python train.py --hop_length=320 --spec_augment=false --targets=["emotion"] --num_classes=4 --norm="layernorm" --head_dim=48 --fused_qkv=false --qk_norm=false --num_experts=4 --positions="conv" --pooling="mean" --optimizer="cautious_adamw" --eps=1e-10 --decay_fraction=0.3 --final_lr_fraction=0.01
Rows from expert 0 of block 5, named by matrix and row number. Rows with one number belong to one neuron. Each number is 128 + 24 x the weight over its row's rms, rounded and kept within 0 to 255. All counts start at 0. Numbers have three digits each.
# gate: expert gate (model.blocks.5.mlp.gate, 4x96x192), inputs 0-191
# up: expert up (model.blocks.5.mlp.up, 4x96x192), inputs 0-191
# down: expert down (model.blocks.5.mlp.down, 4x192x96, transposed), outputs 0-191
gate.3:115118060087131127100153099140100121135094141122118133105135115093130122111161106151155099128110147138106115121088159129149127118119114129131136140131146140103151138121169158141153150136131153087135093140097072118118121105117090206104183137085141138105085119095100152123100106127133111161098108136174095141114132159119127115135128115146143118065140109105129144121146143125184159149157169114149142103085128137138148122121164165108132137138136095130124131161110123116150108142156126158142153132130135128145130132106095083089150135144138145121101154191177116146086110166127099136
up.3:167140172160128128133084158089161106143131098133154145134118145166159128166096175121130117145150125087141114148174116135124125136140157100124136123145117105131129110158103082128115077117133114139130139127166172130134159154150174066163090132164093130151188126143122122131162149137146109124160129117092156103149123121134112118136105125107116120155105163138162133146091132127094104099096102136100099136121138136118124152116122095151107119127102152132135119089171120123106135089109139081122093150137130104097123125146154179126109153142110127162167123073095130108154144104108159084
down.3:122112127164127138157129119143130139133144098089128087126153167127148150134094166095140141126132149130123087129099160169130123151153146149148062151159125137083080098105111133086165136108106099140145086133096105134147149147159137129133136145112146117148153112133130122143150128114126130125198149131096116128152124119088179090150162116100121151146091108122081138115149108132081099146139138111118121148143179115095128091128073081140123138108101157130159111129090118139178123142131129115185122160081150133121131144136156118149119133105150138106148093109111100103143105156096143136
gate.4:136135104086113098110148101120123099126114101133105134147123112130150098102110122086114118114169141097132131121141102145119105145121155129125094143098125146101111135149176189125146155141105131121161126102129131070131103138122118165129157136119091131131134111095107113059128118124148138142114136128153116123092070134111129109111156156147091134097124118140120135163096140152171099139128149115125107156130158148191157105137122155141093096118151131164102094133125127142148120125100183148167162118123119133133102150117118108127084148157169114122127202170140109135093085191141133113
up.4:131110164151159162168122151116140154142165148118151109119130123119103144148182136156164146121086134155128136137135152127126162117129128152146138129155130106136127122115080058117105124133156106126098118161117120167124141096146126087146103136121145105138129132164169153162129128146082111087151127111123101112161167110136132161151124104097165115158125152151124107093166130098086148140127104135154136103111101130091107137104143084125131170150113124097150150103142136092144136118179081096102100144119166122127171102115128103133143130084085142137118091092112140106137183081106134116
down.4:138163120119145130120161120133113130145110067161127161085129150129102126134072123116142121105200141112139126145158122142084107140153125149100152157066125140106138106107128120157153118103124142149144170066131112155144127125168081175132150124126129130102132097131126080174109088141138142136123124127059137151144090145144092116143142109160071162153124133135143169100143101155134150117143126122127109120166167141097133107129105137118153150086109112135142106138137101165093130115104154130157103140109128164132125138132158127165111156132121136104152100106093127113159123101120112104
gate.5:086160132153085116142162118170128171127115145058087123142156113119124110145158094136143107120108110179104121097115127080126128100112116138157122147125138160150123152089106122134117145147112140135079111130122150152145086099104092106127148124140142137118104142136134104181131117123143098148177128121128102179150164124130147126122151081102108149145127143089113174085182154139121121121137144085155112120124090136069137173115104105127165100117147116136151129141132146132120152148095159114085136102140113091169152145145134104131149173153129147104148140125158104141141109110149153126
up.5:143119144084188121112104108103137086098129137194181157078119116143117147115098165121139153125161138114153141179129145144108086167118131133112127117135077134142119109143135143145135107130141112155155145109130102140114150131133139169110105102113102135109153122148134139100094129140085187089106136133143175083153097117141076110129116142143163113111141107160150120151111099128119111129119106173111157142158154106154129093139134139121115177118138142090084125129154145154107104103146111124138108135099119156114097142144134153167117125111100107163134092123074149091149102123126117104
down.5:096104096119121124125073126131125107116123143104161123143153125098161184094122123117123124121084157134104103135090136134117118116103137143173130148196120142132091095164153189139167127150130070124175093156142075101127110131097190123135129106127140142137141145156094123103160177101120109105124158134131119121142139077133150131106116126122141125084132116135125123176143145121120091140100153145131119150124088085136122108124104140105122146119124138140101115117127154144177126152123124136184153146122111124111107136120119096126132100107121105163124132135137092165086092175126122173
gate.6:073129163139104106144140108141113169088142161085090138129173133105125109122132116124132130154107087166094130095113094140139158144137096159152124142108113147192133122112131160145108168117106132174142133135149149170154121152092134084131119095175158152120084121133133123141132100078148099118115151131121145146124135092162135118085157129114108131133120130124133125114156150098115117139110137136157123146146083107131160132136110111093130107103161152115149109128138147139138196168098113149090136071109133112156148155150111107139149085109103104103113115120138108165145103124169126174
up.6:138139154106202113122133098104139115110117175149171136069118117161064149145114157108159168103151137126155122177139145107099102157116159151132103115136079144120090116132124100140146107136136107142129138124095120150145119102142107146103127108114074102124145135158151138140094118148081170104139153113142131110179105123131094100147144115101138119150166144144113129128153091134103134134149074154133173116138148109108116120135113085137157158131121130102108136142150145136119122111104129127131104128081155147131125116171150137160130126143091115135144047104078119096137128112117132119
down.6:101126151122130126094101095137148143094105140126139110099197145110142174102101137116179133143133116140110115133135125115106108138127090148162128144175112143165123086146145154107166117135092090159158109135118081140118154123103172121150145099131162128112142124170135159116128161096107141093137151140126148102155135083103153132106108121120125130124117105166123129141148132099093085132113131166140115180151124088106147111095100133055112182091140126114086097129131161180133129162118132150141129146120118118120124164145113120149154132083105142164120097108098118137128105134154155152
gate.7:154134116138124119159115119089194111153131136125136123134141091156093123140139146133138130103170128107119116141121123111091078118136174115112116142126097145118115150122150114131122113147147139142122101089132142155122063137124093099093134098158091084116124141151095102176108129117109135129143144110154104122166129137120124084132148138093115144132163160097128111118156131103152167111136077120172158111128085132133133168175110089137203088147152119136125124129147158133116161119103191118116105080146143123110103114157160131132116154175103139094158100131116127095121126140149147096
up.7:138109130135099111114133127101126128104165174127109096143095142121125163142138155111060150127104126112123132102139129122148115116152133125153140090158103082159146136139155127088148107087130096151155130110141129150129127165101155076124123104150138065135158136151133134111172144121121120109099173102124135099136126110123156112108149110081080132148190138141135114158141118113128111074125090160150140109100078096136114162156138135178169121130098128159112117089109157130152167106108145159129110103122163105094122121138098137126143087155163112133112077140096105143121147145146124132
down.7:136085148121112135118139100138098125100148128085123090156095158133184121122143117111110087126092094130135177113140126102154104134099089125150115091157156092126155144154160140073145155119094124094099110166086116123105125129125143142094129143124124124114169116140118141127098155144099105150118158130190138124108142121095162169126124109120129127125125147154164133115132138162128120144160132114146155149087119146156147141092133164184120130120103105111078121160074121138124085120146122167142124145130143073151152137124123111054129123143185118157139151143137115144113116150131115120